config = dict(
    norm='layernorm',
    fused_qkv=False,
    parallel_block=False,
    conv_stem=False,
    cautious_weight_decay=True,
    batch_size=128,
    warmup_steps=290,
)
Rows from block 9 of a small image classifier, named by matrix and row number. Rows with one number within an expert belong to one neuron, the router's apart. Each number is 500 + 40 x the weight over its row's rms, rounded and kept within 0 to 999. All counts start at 0. Numbers have three digits each. After the name is the row's rms in percent of the matrix's.
Before each expert's rows are labels from the 100 images, of 14976, where the router gives the expert most weight on average: "top examples" is what is common among them; "patch colour" is the nearest of a few named colours to the mean colour under the peak. Only what is clearly more common there than usual is listed. The data: stained colorectal tissue patches (NCT-CRC-HE-100K). In brackets: how many of the 100, against the usual share in percent.
# router: slot weights (model.blocks.9.mlp.router.weight, 32x160), inputs 108-159
# up: expert up (model.blocks.9.mlp.up, 16x80x160), inputs 108-159
# down: expert down (model.blocks.9.mlp.down, 16x160x80, transposed), outputs 108-159

# expert 9
top examples: tissue: adipose tissue (40 vs 10.2)
patch colour: pink (73 vs 39.9)
router.18 101:472532520513544537526485523434524560597564511587581486450543489500493532514482491529484465482520466536488555491494528460469508440488597438446492435464518483
router.19 084:541496543466454491564457524492401506521482407507513569457513553503480427486504593553462503514498473530519511444510475464486581527500451471492572504440558492
up.0 075:539440477462543467485510553569531436467464592462544484540508528545473444480531487481508497522520529487586424471437505482483498467433478511504548539497472530
down.0 076:550458480456483480496453524551525499544500483463496572488460444490423529522537516562475438540515508455530509450496495557508489489545550543496511501477499460
up.1 105:434520465549514526527494534384526533551565511584594551455513482492526523469451491510509469463518448476491505518481520485469550460493503449493442482516486443
down.1 105:464541421536476518456422517456444489568558441546488532494453457511480532529453399504453545415478460502492506466511549531466502461474474526546525545557506502
up.2 096:545491480486537472459495520470553531508524438501536477517550452501484511521484449528424465484511516492555500478534550472494477510469497482531477516474454485
down.2 102:500488470491414521466402477528481464510455431524512511472440424537442487538551385496500564498504465531589492412508520512444538519549458547533488553498513524
up.3 090:572473531478501525490490517540407481506494541424482492514462534578491457504503559516497500541472494509507479518496492523508470526504451593430507562443523580
down.3 086:469461522525511594483511410565492511460468462534467520487497482461588429517527473472532570540474488556497527509546420579446521494458500565525461459490478539
up.4 101:553515512425536477496521494575503443475414529451456471539501498505475443513571441566469509482428536526506514508479541561479483431470539515489568492504520560
down.4 098:535439523446484491520498509559544555429399533446499476507518497478514520500488487502566533527451492528512485498510457553515410537562502516479520483463510480
up.5 096:421505485525512552561536506402520541537555493581549548443480499477516496460451512486526457458512443512481538494493507457476552463576520445484441468518542438
down.5 107:432551450547475530497445533482460486528578440564483541508454481527511526540464417513479525432457461491477526508511492560485490430488494516561509565553518500
up.6 096:588510529521547486537490509504540506448486438449492524550515468465508540481455552570486471492462462498483504503527480430471480502463491503472503502473389641
down.6 099:499492483507517488474500507593481479439495442466490515523404435496490480542547435487485544543479556514503511392507512478520475487528494523567548571439471539
up.7 115:398518452574520548569515556393512527555586521561581533444505523470503493476484486521505463420493471473463509506483537479478521454504536457518459500537516462
down.7 109:418551447551477518490436524458480489514578446527532552484451462472485539533447420507482538429436447491472538510508549535498501462504499511562521565530522499
up.8 093:538489544460517456566519492540527458451455483475461536554447506455478440495522482508475528498424465548474553466528479548456451494562487518416550504425535548
down.8 097:474502534526501544475552464609509470384472496523437476557457467486590417497523490463595532538418505530449499562472447538539458531533477549474503490479492515
up.9 127:396509467572523550571513530404510547539603513557582558449522519473508510456464477514515452453495473486467493509517519463468544460508535438519447467519502471
down.9 110:454550432535461493498465508477448485519573465534508536530474474493482531508461413514485512427453433496471516492490507520454497432509477493551505571531511500
up.10 094:489475532495477482577520456519513487432523489473532526525478443472452475461499478462523564502439457573496526475514465535493464514622498488426524526452568557
down.10 097:458511485514503578466475483575513489426532490543453513545491422530574426578521499455548494530423474520464496554499422569530491481482523509532469487508479534
up.11 117:481520460502546505474494508432536491579545454576564491510504460475512543523495491471431488476550487488489513498518591460479502469484522451499449456489479464
down.11 118:480519450553420520490393530508478424523495474517474509516420440513479509499471429495463487416477511477496537404457563503470502471480488503534532565563535485
up.12 102:394504480514547576582537474463522512524585502572544534450472477452505484459516486446530489447474457549460534505506519513473506445584517462470432461514580481
down.12 104:419527465539465513529455507527481489499576452535471545502462458523539508507473423520524502458423485506427539546508491550497477431474496507571514539542520491
up.13 111:538501472487537479492500519491558526502528419498528489518530448498474539544496492540419481496510514477502514495533547447481438496436491473523481474426445503
down.13 116:517508450520460523484448509562521414498472454488494504494395427518463468545560436518483545499541485495579470375499523487450503511536474550533522549487501536
up.14 097:567457523440549492492527506626460440459418515465476480520503529542517442499552476517514494528461507540510504517466482545503495512488481564446509518494510568
down.14 092:526430521510463505458506507570526527426405523473464476527483446506511482539515485500573533579480460510502494491526448586504459494556507546515549469496542493
up.15 089:505432590490493555589526470505509489436519472488468533499507495502511441447455511489565496553496467531477505497536436501494572531586532522414490505449581544
down.15 102:417515487526487542508461482509480514479533491550439510506479451517534489581506474478525509551403480524494489581523406576554442456475500506552494469527484513
up.16 110:508527491506551486492484519453553536523512446508545511487568476508481529545489454513425472481516516472535499482545556442471463501454485452524459484467441486
down.16 113:512506458501423519463399515553496431512502449498520539470421428524438477518536404538492540449499482510590515391470550512436533502579503544525521573502507543
up.17 092:486480525463516527522484437518495533472514496482531516469554587560515489468505470467578502501485493513490403528545415455523542530476498485518438487471501499
down.17 093:465498501506518469483462450399465513554543539571484497536509466495523515500547446453465548497485526505527481557500488543494426514481527464525486456511503530
up.18 087:536498500486455542491504543499444479477506569464476504482469488549522470514505498450536518559513517532542463550503448523602501521461442585491490581494490554
down.18 072:417574488560448565498530430585512499474532455577442470492453489465564420557550492457527520486434517513429594497517458544514460454486509507498465496519489493
up.19 099:550503529471549478500531473608486445455399499460447470571502505530483440499540459564498523480435503534493525527496537587480478496479521535485550498504499565
down.19 097:532418527477484531465523516563564529454407552496476453501479470496517504537498455505555514558485474506502494486525444573521467511596520544492548489473500480
up.20 097:583500526442551467484525512542500450494413539422450445532527506527502451493558458537463527474430531514482494514471548586481474474493531502507554500510513562
down.20 093:548446513465524482526542542535532537408402551506538480510524466485487512496515509517538564526489493535500463465479494528534450545558508509471571518461557479
up.21 118:407532468580523561586511520420512528533570527547560539431492518456503483454488485518523451441485463507460511491500529493458564457521525447511454484544534468
down.21 111:442536453566481500514452523493451503516566447528496556521463479481512535523431446533498512435443446491446549517513508533466499442487483511563522555536507505
up.22 098:496452559480513531591568452516511496453494510478491506499514487454504444460503492471535499503453479552452541499545442522471551518632520498429502496435577526
down.22 105:436509501517471555505455509534479523463553469547456524510498454526564470562494457447550510548409493508466503594512412564525457445470472497569513487513488499
up.23 091:560514513450519482506509503578479422456403528438442445546497516543515441469554480562480498500446528517513500504461533553491490481473529539465559529532501561
down.23 090:577453546451514470499496516520512528451399546475468485516550455490504505523494491516544545540493482540509463489512462543518437535525499507480554466446517490
up.24 102:392558453557505541547512536424523545557591492557571533430500523474501473456516488504498479454473476503470515483499522497464527447519538449512452481552531460
down.24 106:423543464559476500503458491463451496527555475536503564531462476493519528543462423517524514415449462501482522495524537542450504439506495513544507553565532492
up.25 101:565532522459542497502523466613506446444431477465447477588496495520473431505541479548486517473423492516490509503502522575485449489458502510471561503515469544
down.25 100:531431537475490500469521491587559546409413559470453470519502471477524482495504482504549545561455516513482490484499466553536471551559507549490537487465499483
up.26 106:473520461518567491488495504441510518594558495583572520465505436491515536523515459486480484453513477503505524512468588492488492467484508449488488445458513455
down.26 103:445544438552405545470415503511450473524554470570493522490420449519486498534485401479467527420487511488516537443481560505460521462495461518539531574545526505

# expert 11
top examples: tissue: cancer-associated stroma (73 vs 10.7)
patch colour: pink (73 vs 39.9)
router.22 104:514457547444483531566514471466425562597528437507473503446513480567473486486472510511468514507501494558583472524533476493560449564553510411458495499495583468
router.23 107:518519561509551549443515501454475518555520459470424527467546530559508579515447543485473474456479553473464475488512551489451487502448538472548480452514487538
up.0 119:524494545508511537446552474525517516536505436447492524458523498541593447505490508505525434438454500471461489565513564473487507474425546511516490436479425530
down.0 111:532461514477590463491514466373477549535493492503546524506608499528490621481458493530503527490457490478462426547507535468544476502492520519486485502520504531
up.1 069:493541458537500548476455513550522444416488513527535492463449557427491453453486514474531485555508483530503538470499468466416547512490528563460519533469485556
down.1 065:475530467558555436560479500434487475541512568534556513485469549513526491515506449470507562490503472487495489523502490441487449520494467399456531548536519463
up.2 109:466421428559482548543510459501511521465566521543572471501500434483447472477442474483564557496503434512444528532541472497515523508534496491444478536503479493
down.2 124:506510511543515494520410521482503519486530513473490546513522500482444584537460527551453507525498497376452474528551467470498492531503520505568514543528435528
up.3 104:475425441521473539490497441492523509473556498487584514511494483526434470507453495478618529535525451451427471545555475440545544577538472488487483524474483519
down.3 102:493510477514533522498419509443470512556575487444522561517545557456471606491473510533496490478487468432443460509529510474510501515509496541534463552524458534
up.4 097:465532430471453510486443479500477500516538479596514485466452527503399492518557492433472571550523565500570541412477481584458512468532502480521498545496626402
down.4 096:506456430493512508464575471542513486535458493547459451505447487465521478525536513507496500484557560536555588489443563468526499449458519443552475477482528435
up.5 123:489502503558493449519539529496541493488415456505444465528469527476505405459516529480475455457490503460452475459533540492518457543515450465500559505512538543
down.5 103:465524449547467484443452456497541548540481542512492408493477501472533550496501538491462496494555589440462498520480499467538485539492468508528483533527499527
up.6 100:451472467554464539509522491480538532480532524494572454537513459526463450519427493503574469506460480468450445539580498493498493533539424511491520532522496485
down.6 108:497502501569540514523452465448494532539528510433489510497504523479515584429474523493484544457479486430378471537516478494472472528501496542548469542539495555
up.7 102:504479473523548528508475505449480456542465489522497503540495507502522550479480545480421503511527526499501519510463578509513555487517505525510470521517529499
down.7 117:518461455494523520490445488533502495590445548526502503501482516519461506488526468557427497533620527503573576441408551490498509496479542513488512545540547488
up.8 108:561471533472515509466513553476489471541425451452450502447510515524546433500563510509474445454498547524503504507485582547538458446457532511503529476462520580
down.8 096:538469487517590483508464453429511523542493536534553524525586525526470579477450478552495518485491473462444422494518517527483496522506582540493493474513470513
up.9 093:516485477472474475489498508512513490462435517470471494563465579520503413484489521524568443474468511428481486510499512542502464537525467502496572453474553548
down.9 085:509522471500463465498474475483512592603554503480493469486535493481510574449470516500453466437512505475468454548467513509548487501503455535506505503482456539
up.10 075:552534461549486459497443488509529466453445488611475564511445422446439480557511520588477498540522440533539553441542457535491479509444444492512530528542502463
down.10 060:512431515477498504528492499489475509416497442467543571497589507487516453506465509515555546514476452548495500551573504440456585480490545469501537454509456522
up.11 099:470533472613497505483504543490544486464488481494493482495473523470537447528514563404535447501463499471456489520535536544482464475514441507504567483509486491
down.11 090:491480487578462498420438409529540494564464530495480432519461550510522523435492490500439509499536520484487487494499511483499452558465467532487506509512526572
up.12 105:438439465558474516530502472482546528504541538531568459553498482515490446519432509469596482489487474465453475552569498487546473552507441463479500523525522465
down.12 111:504519501528508519517451474415489557555508524445517521461540538494515588430478509532464537453494506465416458572515499457503517513504509531518453540518476565
up.13 098:511517508485496532507453499491459494495514491549468545447483481479388529483583499456413563563532478544564479446509470470470471563575460456496474524504578482
down.13 089:410535460534446498519594558537514528499498498507468432493474426481564474518552493458549474521519571561452571505485449495509426438462439492524489512522495472
up.14 070:483501473587490483531486493536506455462547479588506528520391512436501450532467493484539487488453516478486581487551512556461533488439522520543527492550505489
down.14 068:537472521477509506474488456538499513496370535467495442494496455491493439451562433467489523519529546535536528433482517481497499575532518482487530509529481508
up.15 091:531507493506488467539467564499536515456529529521556477494485482442487550588471538484471562519496470488518555534518450477450482479520497519469516479469459433
down.15 100:502442545470452478487514483536507484499380484523504511469557525520482492447505495490591440535540505564541509450499479504508488541483503485444538454486539499
up.16 089:480485463575497538494497510464566517507530478526516446553398479485528491553487557478495498452493515442461520515562537496472489546500469545502493513530503500
down.16 103:519474491569493504479438423538566450482455505501499480495454558491513485444545536483479443513534513468488540444464540441474504534491506488476498519494559512
up.17 086:510510466592522481509494525477523486522501417511468457587416479421552502547500564495456490472499508473458514525538565495518428511506448481521499523513504496
down.17 097:490445480494488496458454469536550460513419556530518436506480540484522486460506531463476459518564535503515532451442545463514482558542503480480505542504563527
up.18 105:509499544514506532446526482529553504553520446458506488453534484534600451532492509468527431469461524491456489566513554476506464488423541498517502434484432522
down.18 101:522467532482598468501516483407494529536524530477532500541616555542523583467452479543504523464466503484469425533510552449512487517485542502495475493495491527
up.19 120:500526516497477514572521561570460515487524555534463542464493465503412471492534484510490571536500455531522541480492371523450515483565505478451492530462565485
down.19 123:448488430458442487495549554523491531567444501503481402478514469493534528517512488519515469517532589507520557489415466491553493471475506478524479461502500463
up.20 084:542516534456524503472474482460493538546519477485551530456541509528516541504405541504513424512484474480506420517544502435519519621458538461491452516499496515
down.20 090:455496469517556491531540546477482517542521496517552518550552545523577500449551479474514504457419522497483504495492532464455487484490513516511454469515485544
up.21 126:507512515446480476563514521546452512484493535537457517469502493522377492505549477500472563561504493558554530432490365505444492521572504448477489508474612459
down.21 115:417506424501445503535572564515503519576488519501487415477506468521544513503552484485541465517499586556500577500459480480508471457446462474527456440506490459
up.22 113:449459499591478519537546452489563531483511506514529460533484471496493429497448497466560517475466439488427488550586512479521516567545437516483475523489502515
down.22 123:500532500561511491500409472468523514526525508459516484496503587481502595453464567493452524461491498411428474524520509431490473537532520515527473537475468590
up.23 083:436522429554443498551459547523509473522519560561515502490441489429429496542476505521491522510565445478508591419524474506469558470494497477510557535534534472
down.23 081:470476484502504499495424513509496445483502558505477524482464569469489541451452507522464507540559513474477503470509433431507510501496564498582546575565494458
up.24 091:506476524500509508442495458480539540546522443445568517483538507539587494498454537498501413446474507501464436553531557441524472546430542489498502481501453509
down.24 096:517509506521584468500521497425439472526534547509539487516586544537551563464495450493504537467472517489446445524492541444503506487446523522514459499510495563
up.25 115:532542522451488475541505519555479514485494540546431514466515498528387495490569472499477574584509491521558526425484370515442468514585497468461488484466580475
down.25 110:426473457479425510498586554520515507573464490499462439487507469551522516509532478500523476519533581553512579483407474491541480443464478471520482442507513441
up.26 117:507469506488524555473434499486449464535503497507496518501508481502484598467457511465476508530541531508538514513461535460527536517542487536483475528506509512
down.26 132:492505408504519547493498529533476454538502523548496526550455521492485475523530518545405487572583533487553577431455499511469538454495549530510492564559529476

# expert 4
top examples: tissue: lymphocytes (100 vs 11.3)
patch colour: brown (87 vs 11.2)
router.8 107:517512488498529493472446505541489477459445509451455545470592533542521505454556517522478442516531504489583463468424438462469503501461494479506462419529443546
router.9 105:513501523479459441506408460571509484437492498509416584448548563556463502450489488512487504570562514508546494472426437461489549544490515506523506485467477489
up.0 112:504507469502537506503508464450502455564499482529502460524456440477546548483487519530436513478523534508495603548463679537514524477466523479505474505496521448
down.0 124:537485483513563511539542473497449492551527461512510491532458460480502504539456528539441520495523477481476578540509523496494550471479530513502457566512500508
up.1 093:454527437458447480452476524486518526590470550450490477425510477479497528503535438518459506470555561546522499497449550573585479461431535489527548492444443510
down.1 095:412516504525458499490497486501537497513530516518482509481471587625475471485498455444509523462483484435535483480553518548518537472494486484494519471516516474
up.2 105:521472553487556577510480480511491489427511437560487536498507534542492420509505503422510497546468447520503483442528463454388516531530488519494396506538538501
down.2 085:570469497474547485501583485560519528444462549511546467535471490514510470496466527478472511477435446501497462510511477508480550475506534503440455497521474507
up.3 062:511499454495496494543498518442488463573504491500482447477488462485534577546540484459493539461505503540478556542504518545453532447396513547583494491452451552
down.3 061:580467563543615534541552498428520453450417470515497493534520468417571484489462477511524526531475426477474559499571565477447467522533495446486522500533539521
up.4 095:457491473570490544512547476477526364473544450506503540519338497426507516525482516451559496475470466478419595519508514534489529435500480544547532533524484534
down.4 079:515519517507450518498449509526497483461548478458520565470484524494400511502492518550504508495539443399462473486549443448524529524530494457539550572486449539
up.5 091:429484470560470473557534476523527467468531495451487552469458526435480463483494518538547471497484500482471604553509498503496512468438511498603552502484487569
down.5 083:421489465526432516536458523492503504450622506456484538448430557413430477520524483473537550508523447458417575534567442493488504469534494478564553534516487454
up.6 117:479508483498536516514517471434491442561519489519494448515466449472546552478491494525460515464515523507498617550463678540499524476488523485485467523505534457
down.6 132:530480472531564523525543471492427501558549447522494476518458468483510534533450512544426528468527491495463574552506522525477534461472523534502459580492512505
up.7 113:445505459448451485445478516447468501647535540461483514439514504511458576484492444468472541477541530540528484515474563517528524490469555514542453517485460485
down.7 117:434525484487450500455473515505539478507511547535490514482510591625465474504528426488513529491530509481533492460501486538496548444493493496496520443496509458
up.8 118:547567533545526517507510535546567497460502477435498438559493503513500442563506567511489465502446471390502485507495489490501506523506490560520491522494455548
down.8 114:485488463467549472491575518581465525537550493527501458490476425600526528527507518518452502482503520535464518468464476446484525464497550505548437484497471495
up.9 086:500505526566525546491529486481512462490520350535528464509438530463516470492489522425564453465432444495455549529525551560498487500488524505486513536503481539
down.9 063:548485476454526565492502538549491509499493526488451510494451464580440488535509440551431524549530490481489452488499460496484493557502553541553464533508500495
up.10 107:475485452479453473465458521456506492625506534433500507441509503510459579501530448481483520484543545519517493529458572526524518482456539535530517502473425500
down.10 120:430545460500450511457477505508536489517533553520494507478486583613465482500542431475488533496528521465518478459499497547493533444484492509526514459501506465
up.11 094:484486517470541521528505486460507425594532475527526459520465446460542559491489527493456522438526508519495596543471695514474523475450524488514476515487508466
down.11 082:514485512479529505542551547482455535548517457526550490504497450483505525521443480556429555501543449512488496542541493471481522481496541492479446553490490480
up.12 121:458487469461447502456476536471520495634518549439501527431507517498445553481533412478499524465535526523523473520464569513518529474473544547532501500468436516
down.12 125:415545465499462497471496513513545499511539539528480511499484572639472485516539427468484524516542508460522489466481475547508522459472494520536514463513494455
up.13 101:518486455475483481458463476463486472611479524459481498466507521504472569503510476529405509480546524477539488506471614533546545505447543515545501514466439507
down.13 118:412514455472443496475458508502515500521540527518497516456488585616476451476560429450526528490522513509535499469486490551481528420511501513508524425499506458
up.14 093:482492442463480458470469533454508508557483550460487484451512490510508563492536480518448513467571539512542507526455602546572502484433531486532536488448426501
down.14 098:414538495515434516495461489462544501504498516543485530473481570605495488461506464451530522444473482472543498482544526554509529452503492508490535468541539481
up.15 088:436429523491487481543478417520497483435470516604490553508506509500469490451484486462616521533502546559511540472508423492503466503556522468517497478532623452
down.15 074:517499551482511457571584474493459582485476525444518445539525544522486535463432512509456489476438466474424483567508497449485491525496521450463481524446476515
up.16 063:458468470513570535495510471446487489552559461495524512502491482496509531495494476481474509412456534528473503544467634533479499458524521551529440477456545482
down.16 051:526518516475514459554514527458391537500527522490559507543573560459527517513474472547480501479518453539514561541423496530487508515485549533447479506513530470
up.17 099:551476524504531547451471457534553490460490472521458505519500483539481398534502514490483483541477455460496476464533464487468501556483498507504464469536536523
down.17 088:494503476515526520455594517586495560475526525548509442510459454543533494527504505495461484477458487509483524513487460498439526443508543554475411497520464512
up.18 095:482486454464466476464472506478498516597498534460503481460521484511500563485520446497443522459537542501538499526472589531569485464435521505532541491418428516
down.18 100:413516493514442509482479475498555471518515510535465491488483593614491466491514449443526509489514492455527517462524497545506524436494503486499545454514540456
up.19 054:430511525547542532582476500494557477490537484494556526589472521466597509511501571520547465419443467469475544551499549538521512440511532513467526491512491507
down.19 058:552469498461480453507476506423437509575448515510555553503604543553518560424469445472517510494526498569555417495441494447533542528574567480440482502514541482
up.20 082:453490505496476443560505450510532483463478524495539500522505502433512579435482509464639481488496523530487559520445457463562479458578495496479557489521545530
down.20 070:487506533449461479586544493500463535519479518416471487498542555516495569443484461542459482476483505515441458532496475460520467563520488493481514524415517478
up.21 102:467483474449432472468471515476507492626493536440506502444498505515461576488543428470468539479555550533535492520450570536513510471468537506520495504460450510
down.21 114:419563490498452493473488523496542504513544544534481503481494575642473473503536431467489552485509486461513458462504481535495531451487488510519511451510489467
up.22 106:538539544512528513508508473538564487453498474496468436548506485531494432541505501483470488530441465448512475468523485530462523540504503518527465478542492521
down.22 114:510492437497547516451553533607496521499537514540503451530456434576546491523523533500439507506458538541503534475470486482479508423495530534515440498504478499
up.23 111:552487528482516567488495510545524501472511442544490519473507510519475415537526505447504504536470465502498482469557456452430496530473488550504454521511479527
down.23 096:517516450496517521487545497605518534453548520514538459543439478520487444561459541495455502546471462456481476541511411507463523508501535545478458542506462511
up.24 107:482492477464467497481466524457500535639520530426483523454534512520457545472525430484478506483534535508530482539509567501525515486452542527546513525451423546
down.24 114:413512472496443500463486511526553458516515533525475485485459588648492465509534429474497514502558502481524516470469486557500544471504505508495512456525540456
up.25 095:467503540560478467509523429511570446442478469470539485498465540428519523483502530525593460470498515469486569561471493507532498415481532528529542437483480544
down.25 083:489487501490494510569520517440444521430557505449509498520512540496430488517505516568479505482491499451453480570567467481506479537509460504533544537504519470
up.26 117:486494497497554504527508450460518440546500473510492462528472449486551562474478536535442488469511530522485590557463678544530505497465521500497469501496550459
down.26 125:536492467543550505535541480484433499549551470517499475531438467483494504541468518548426525479526510507480553541519523502481550457485520539503459596499499498

# expert 2
top examples: tissue: adipose tissue (34 vs 10.2)
patch colour: white (72 vs 24.7)
router.4 095:522513505476435477491492466518489539397480521491480536473542500495517560443467518453522526572590454493544513525487410461496505512584492518472508463550460513
router.5 092:462534525499516460450515496451487547625578531469487479440469495487515578513489505478514478406482519439430484577453575436495467474550544566531454479483479490
up.0 091:531474425549530574481441517490520492539548539569581514484459451474486541568441491497501468516565421491521524490552505473526575515424590496520454524519463497
down.0 084:537472574503497536478593438569511448494399484490417512497484498517492511444493553502482539564570466496481523502536460496482529538516512513464472455471503552
up.1 092:529478543492579504484472502503474492478462501506468568471566544578534480483461518492474488511476493498584441492480510446468554521506539435480451415490507502
down.1 102:588503552540544505526545407508468481512485454528544554475502497524525547476443487527482494416501384459461497489525563544520500504458516470456542520521552520
up.2 103:472506546493525487434522469523530529485476502487465472484569461613528501477493458479521537508481529498546441516441498497518489465527479472514460403442459427
down.2 101:557524524557535480531504453497478511399512478494526559509496461541524506494403499487494510462435397441457434494577510559524504515500515482469525515526498505
up.3 134:532490497445531486528557533510430470522513512485451535501448504450451509445584451572484520468439546579473541513484518606467461431551541520498552533542545508
down.3 120:461507519562465481542522481587479465373535521532499533560426505473497387475529481447579503540464534555473569548520479514540501496517486478539549491485521484
up.4 091:534501441483483503553550602530467460525480550494487506517426500428502479460550507613452432476433551545474541495460518549462508427484534562462526564555526501
down.4 090:469488511527499471527485459609487452433491511590458505524425494478482405495524546424507503589497542487481576488567456516528478514539482442541552483511509467
up.5 100:510474457458410537440490449530482539517514513460520486446468448484449554482465479508584573553555462530512524500513453466497541563477492567481489587524410505
down.5 102:443554490509369522472513500578486524523454504488440450467498554543507466536507495462476501485504561488493518459462409473528474489507459484499518525521515446
up.6 129:520509538517565473554458498521515457435448506504471535535545531520534440442482504516499465502456485498541461469485498543501516469558497421490523438484592469
down.6 138:590495589497579482527527455459506498494461538516534533507571480554543591441431499500528495448479435544479439526486552541523476509482511458434540485499551505
up.7 112:538456443540505548528488469498539453461543455553519589541432460460469480527474487504510501509480394457431539511568482556475578446480513535542515528551487505
down.7 111:479513543518438510475485447512554463462482532481459501500498535464466492520477495457541502578503492487413506523514469523571532555536492521507546554509505463
up.8 091:571503466463495472516514573460440504563529518508560511465458479501438514507526433609419500466485471485510462493528535519443534458478536550469508586524463453
down.8 084:515519527553519511510523442591525426489456584556441468548423493505504431491528564459456517557529478505530554484479515512494484514489516494450473471497521557
up.9 089:563503463489505534497477582459517514560501490553524494489433481432479511514451510556400456458544467488542522450491548508475513512469551529467511577535543483
down.9 098:535496512515500498511541453581534448495402498559441494503425509488478465487508558508457512526536489520539592460495513495478514522470536489448485470493576555
up.10 096:570498463534508580456478433464553476474517456527566548533447419433495528515457511488539478518475397494453530495545477503446599504471535546519467537531477511
down.10 092:501478539487457534491510468516479518502477525487420526482527515520421506453494462485528528546488505509422481508535438538522501553509478489529535504561512424
up.11 083:561468477472455532445514430496529548502516494465570494489477429462493542490490459472571538550511401565450513547518430492489558557490498571471463565542395515
down.11 093:483532504472384535463523490548498487531490480505475474491502548562480477510490516448494488525497559465473442466489444477506489529488445473482507515525532431
up.12 086:568511425518514508499445570457531499571517492534536502507445454435450535508446489575423477473509406476516518471511528502446550479456547537498524573539537451
down.12 090:524494556518497500481542468566554411490374496541435493511421474506485480457511554504469519537548504521536589470493502457479508514488523465465490465505544543
up.13 128:521509520538567478545444500513514429434468527515469551540533534527545468448518535500488441504456492502560472484483485530503501463516486411498545438493566499
down.13 141:575477583477564462530549481463523512512439535490556541499563536543531570435424470509518469428466468533476448508475573537522462518524509463420524510515552493
up.14 077:526528529488549531431528478498532507498532488493472528487489435493512535553551519446526521479460496472459475562470506529485448482500528521511549394416426517
down.14 081:531527473544458519537552499584489479448493436453569490489449463437426411555430499524473515466488430475531490490569534490499495490515467516470510565496531546
up.15 101:530476469498498534526519543537519475474477538512504537497475460435485503488558473575530464476474513528495578529497499587463485453467599502491572473510485511
down.15 088:488509545497488494526587497607495485367476492502481462551466510461523410535548529501542516609505532510481538540553423537543518524483532482490530508452515502
up.16 102:505482533487561503477469491528485485469466491506453543471573524599529479474487469479475522516495525509572442469471502483519521504520550418502446427471532450
down.16 099:572508538563574493555562418488471496469484481519493578505506476526516517448444472496489501477472419485465490505534545599545512508485506426463543492525510538
up.17 082:579488450494500518522483570444501485579516482539508523478422495425481514467487478555402466458552483489499530460481540516475515494482554514471546574524538518
down.17 094:522491543514479523528505476604542418486420508555443481528425483515495416471532569516470505531564517508536605497489500517469524497482512497477507470489566552
up.18 109:538460513439395519448518462530490547517480508489517476427496455488434532478494474510543589549565492559499521502519425494503503553509500561466504569524425480
down.18 111:456536500502385533469526505587515517508495495487442457467477536533511460524538501501488482500515571498490475493457438484539482497481465484498519507518545449
up.19 090:496471481451520518448460511461477506551512506545489487429497480489462508515454447455470550531560475513529512406527492437498554551515562483532462528506514488
down.19 086:495520532479526525472609462568498457512416509529463478551501499498515487460557554547448528536543527507535546461454465484449534505488512497474442458501511543
up.20 085:582496443517503523487446564456530492552512479562531509514443460428447544507449497559410452467552425476512515465516539508474549495491549548485516570523549462
down.20 089:501504520513494509549526455581533436503403528554448489503463475508485468461552570523469504551518511536551581478493507483523512499498510471438481463479525556
up.21 109:459511519507571494448514482534543501465484542465465475512578489596539482477502484480522508478453552482537456525426515491508500451517485477524491420452466461
down.21 102:575519505544551454540509423523473516425490482491537559510536502538503515478399490493537525473428376456464437509578507502549501522486502456469518528567477504
up.22 137:425509529535560506429535469495530538477553509463500479501573480601515475506511441456556513477438541462488450552491518492511487474507482484568463415472441459
down.22 118:520540520525571475497509453476485537421527463476543567524530455490464503479458445501521514468413408461486415547582524498519498532497504462520512486529469507
up.23 124:431521535521528509443543484491533553508566516454509493475565473584510485513538425462541515471425540468472453552487539484512462455497468486546478405473426463
down.23 109:554517495551506466504496476475463494446546462494549554542505478475448493507463467503489513448439425475503455519583547502527490529464492483478522514533488498
up.24 072:488494521449529513557471589553531491461485498464489476463535581575494470472513470509479458510456549530541446485492479556518427493478583457507503455488471488
down.24 065:526489603498494503502509480456538454406388501527529494522543458534509492409414515552526504536501463540501438550548501541506454579481453462482477444482495524
up.25 095:493495539495542507477439504520502507454477538482481544486565562580521495447507507498535517507460528504555436495445499478495516470556549471493474418472520513
down.25 099:564499544557563499551529439490494480463495459512528593487533476522564532462407512489525476419447420485457480527524570542551501502512481438482513549503529499
up.26 113:509498527512571475558441514511531481435436531508524547522531545513539488427501519488496470509474486513512453480463490494482473483537526428450526408488589488
down.26 121:572493599515562478547512453468530512501458518533520553485569499547532570452408521517533468399480456520466426525485567548536495533490479463456548503519557506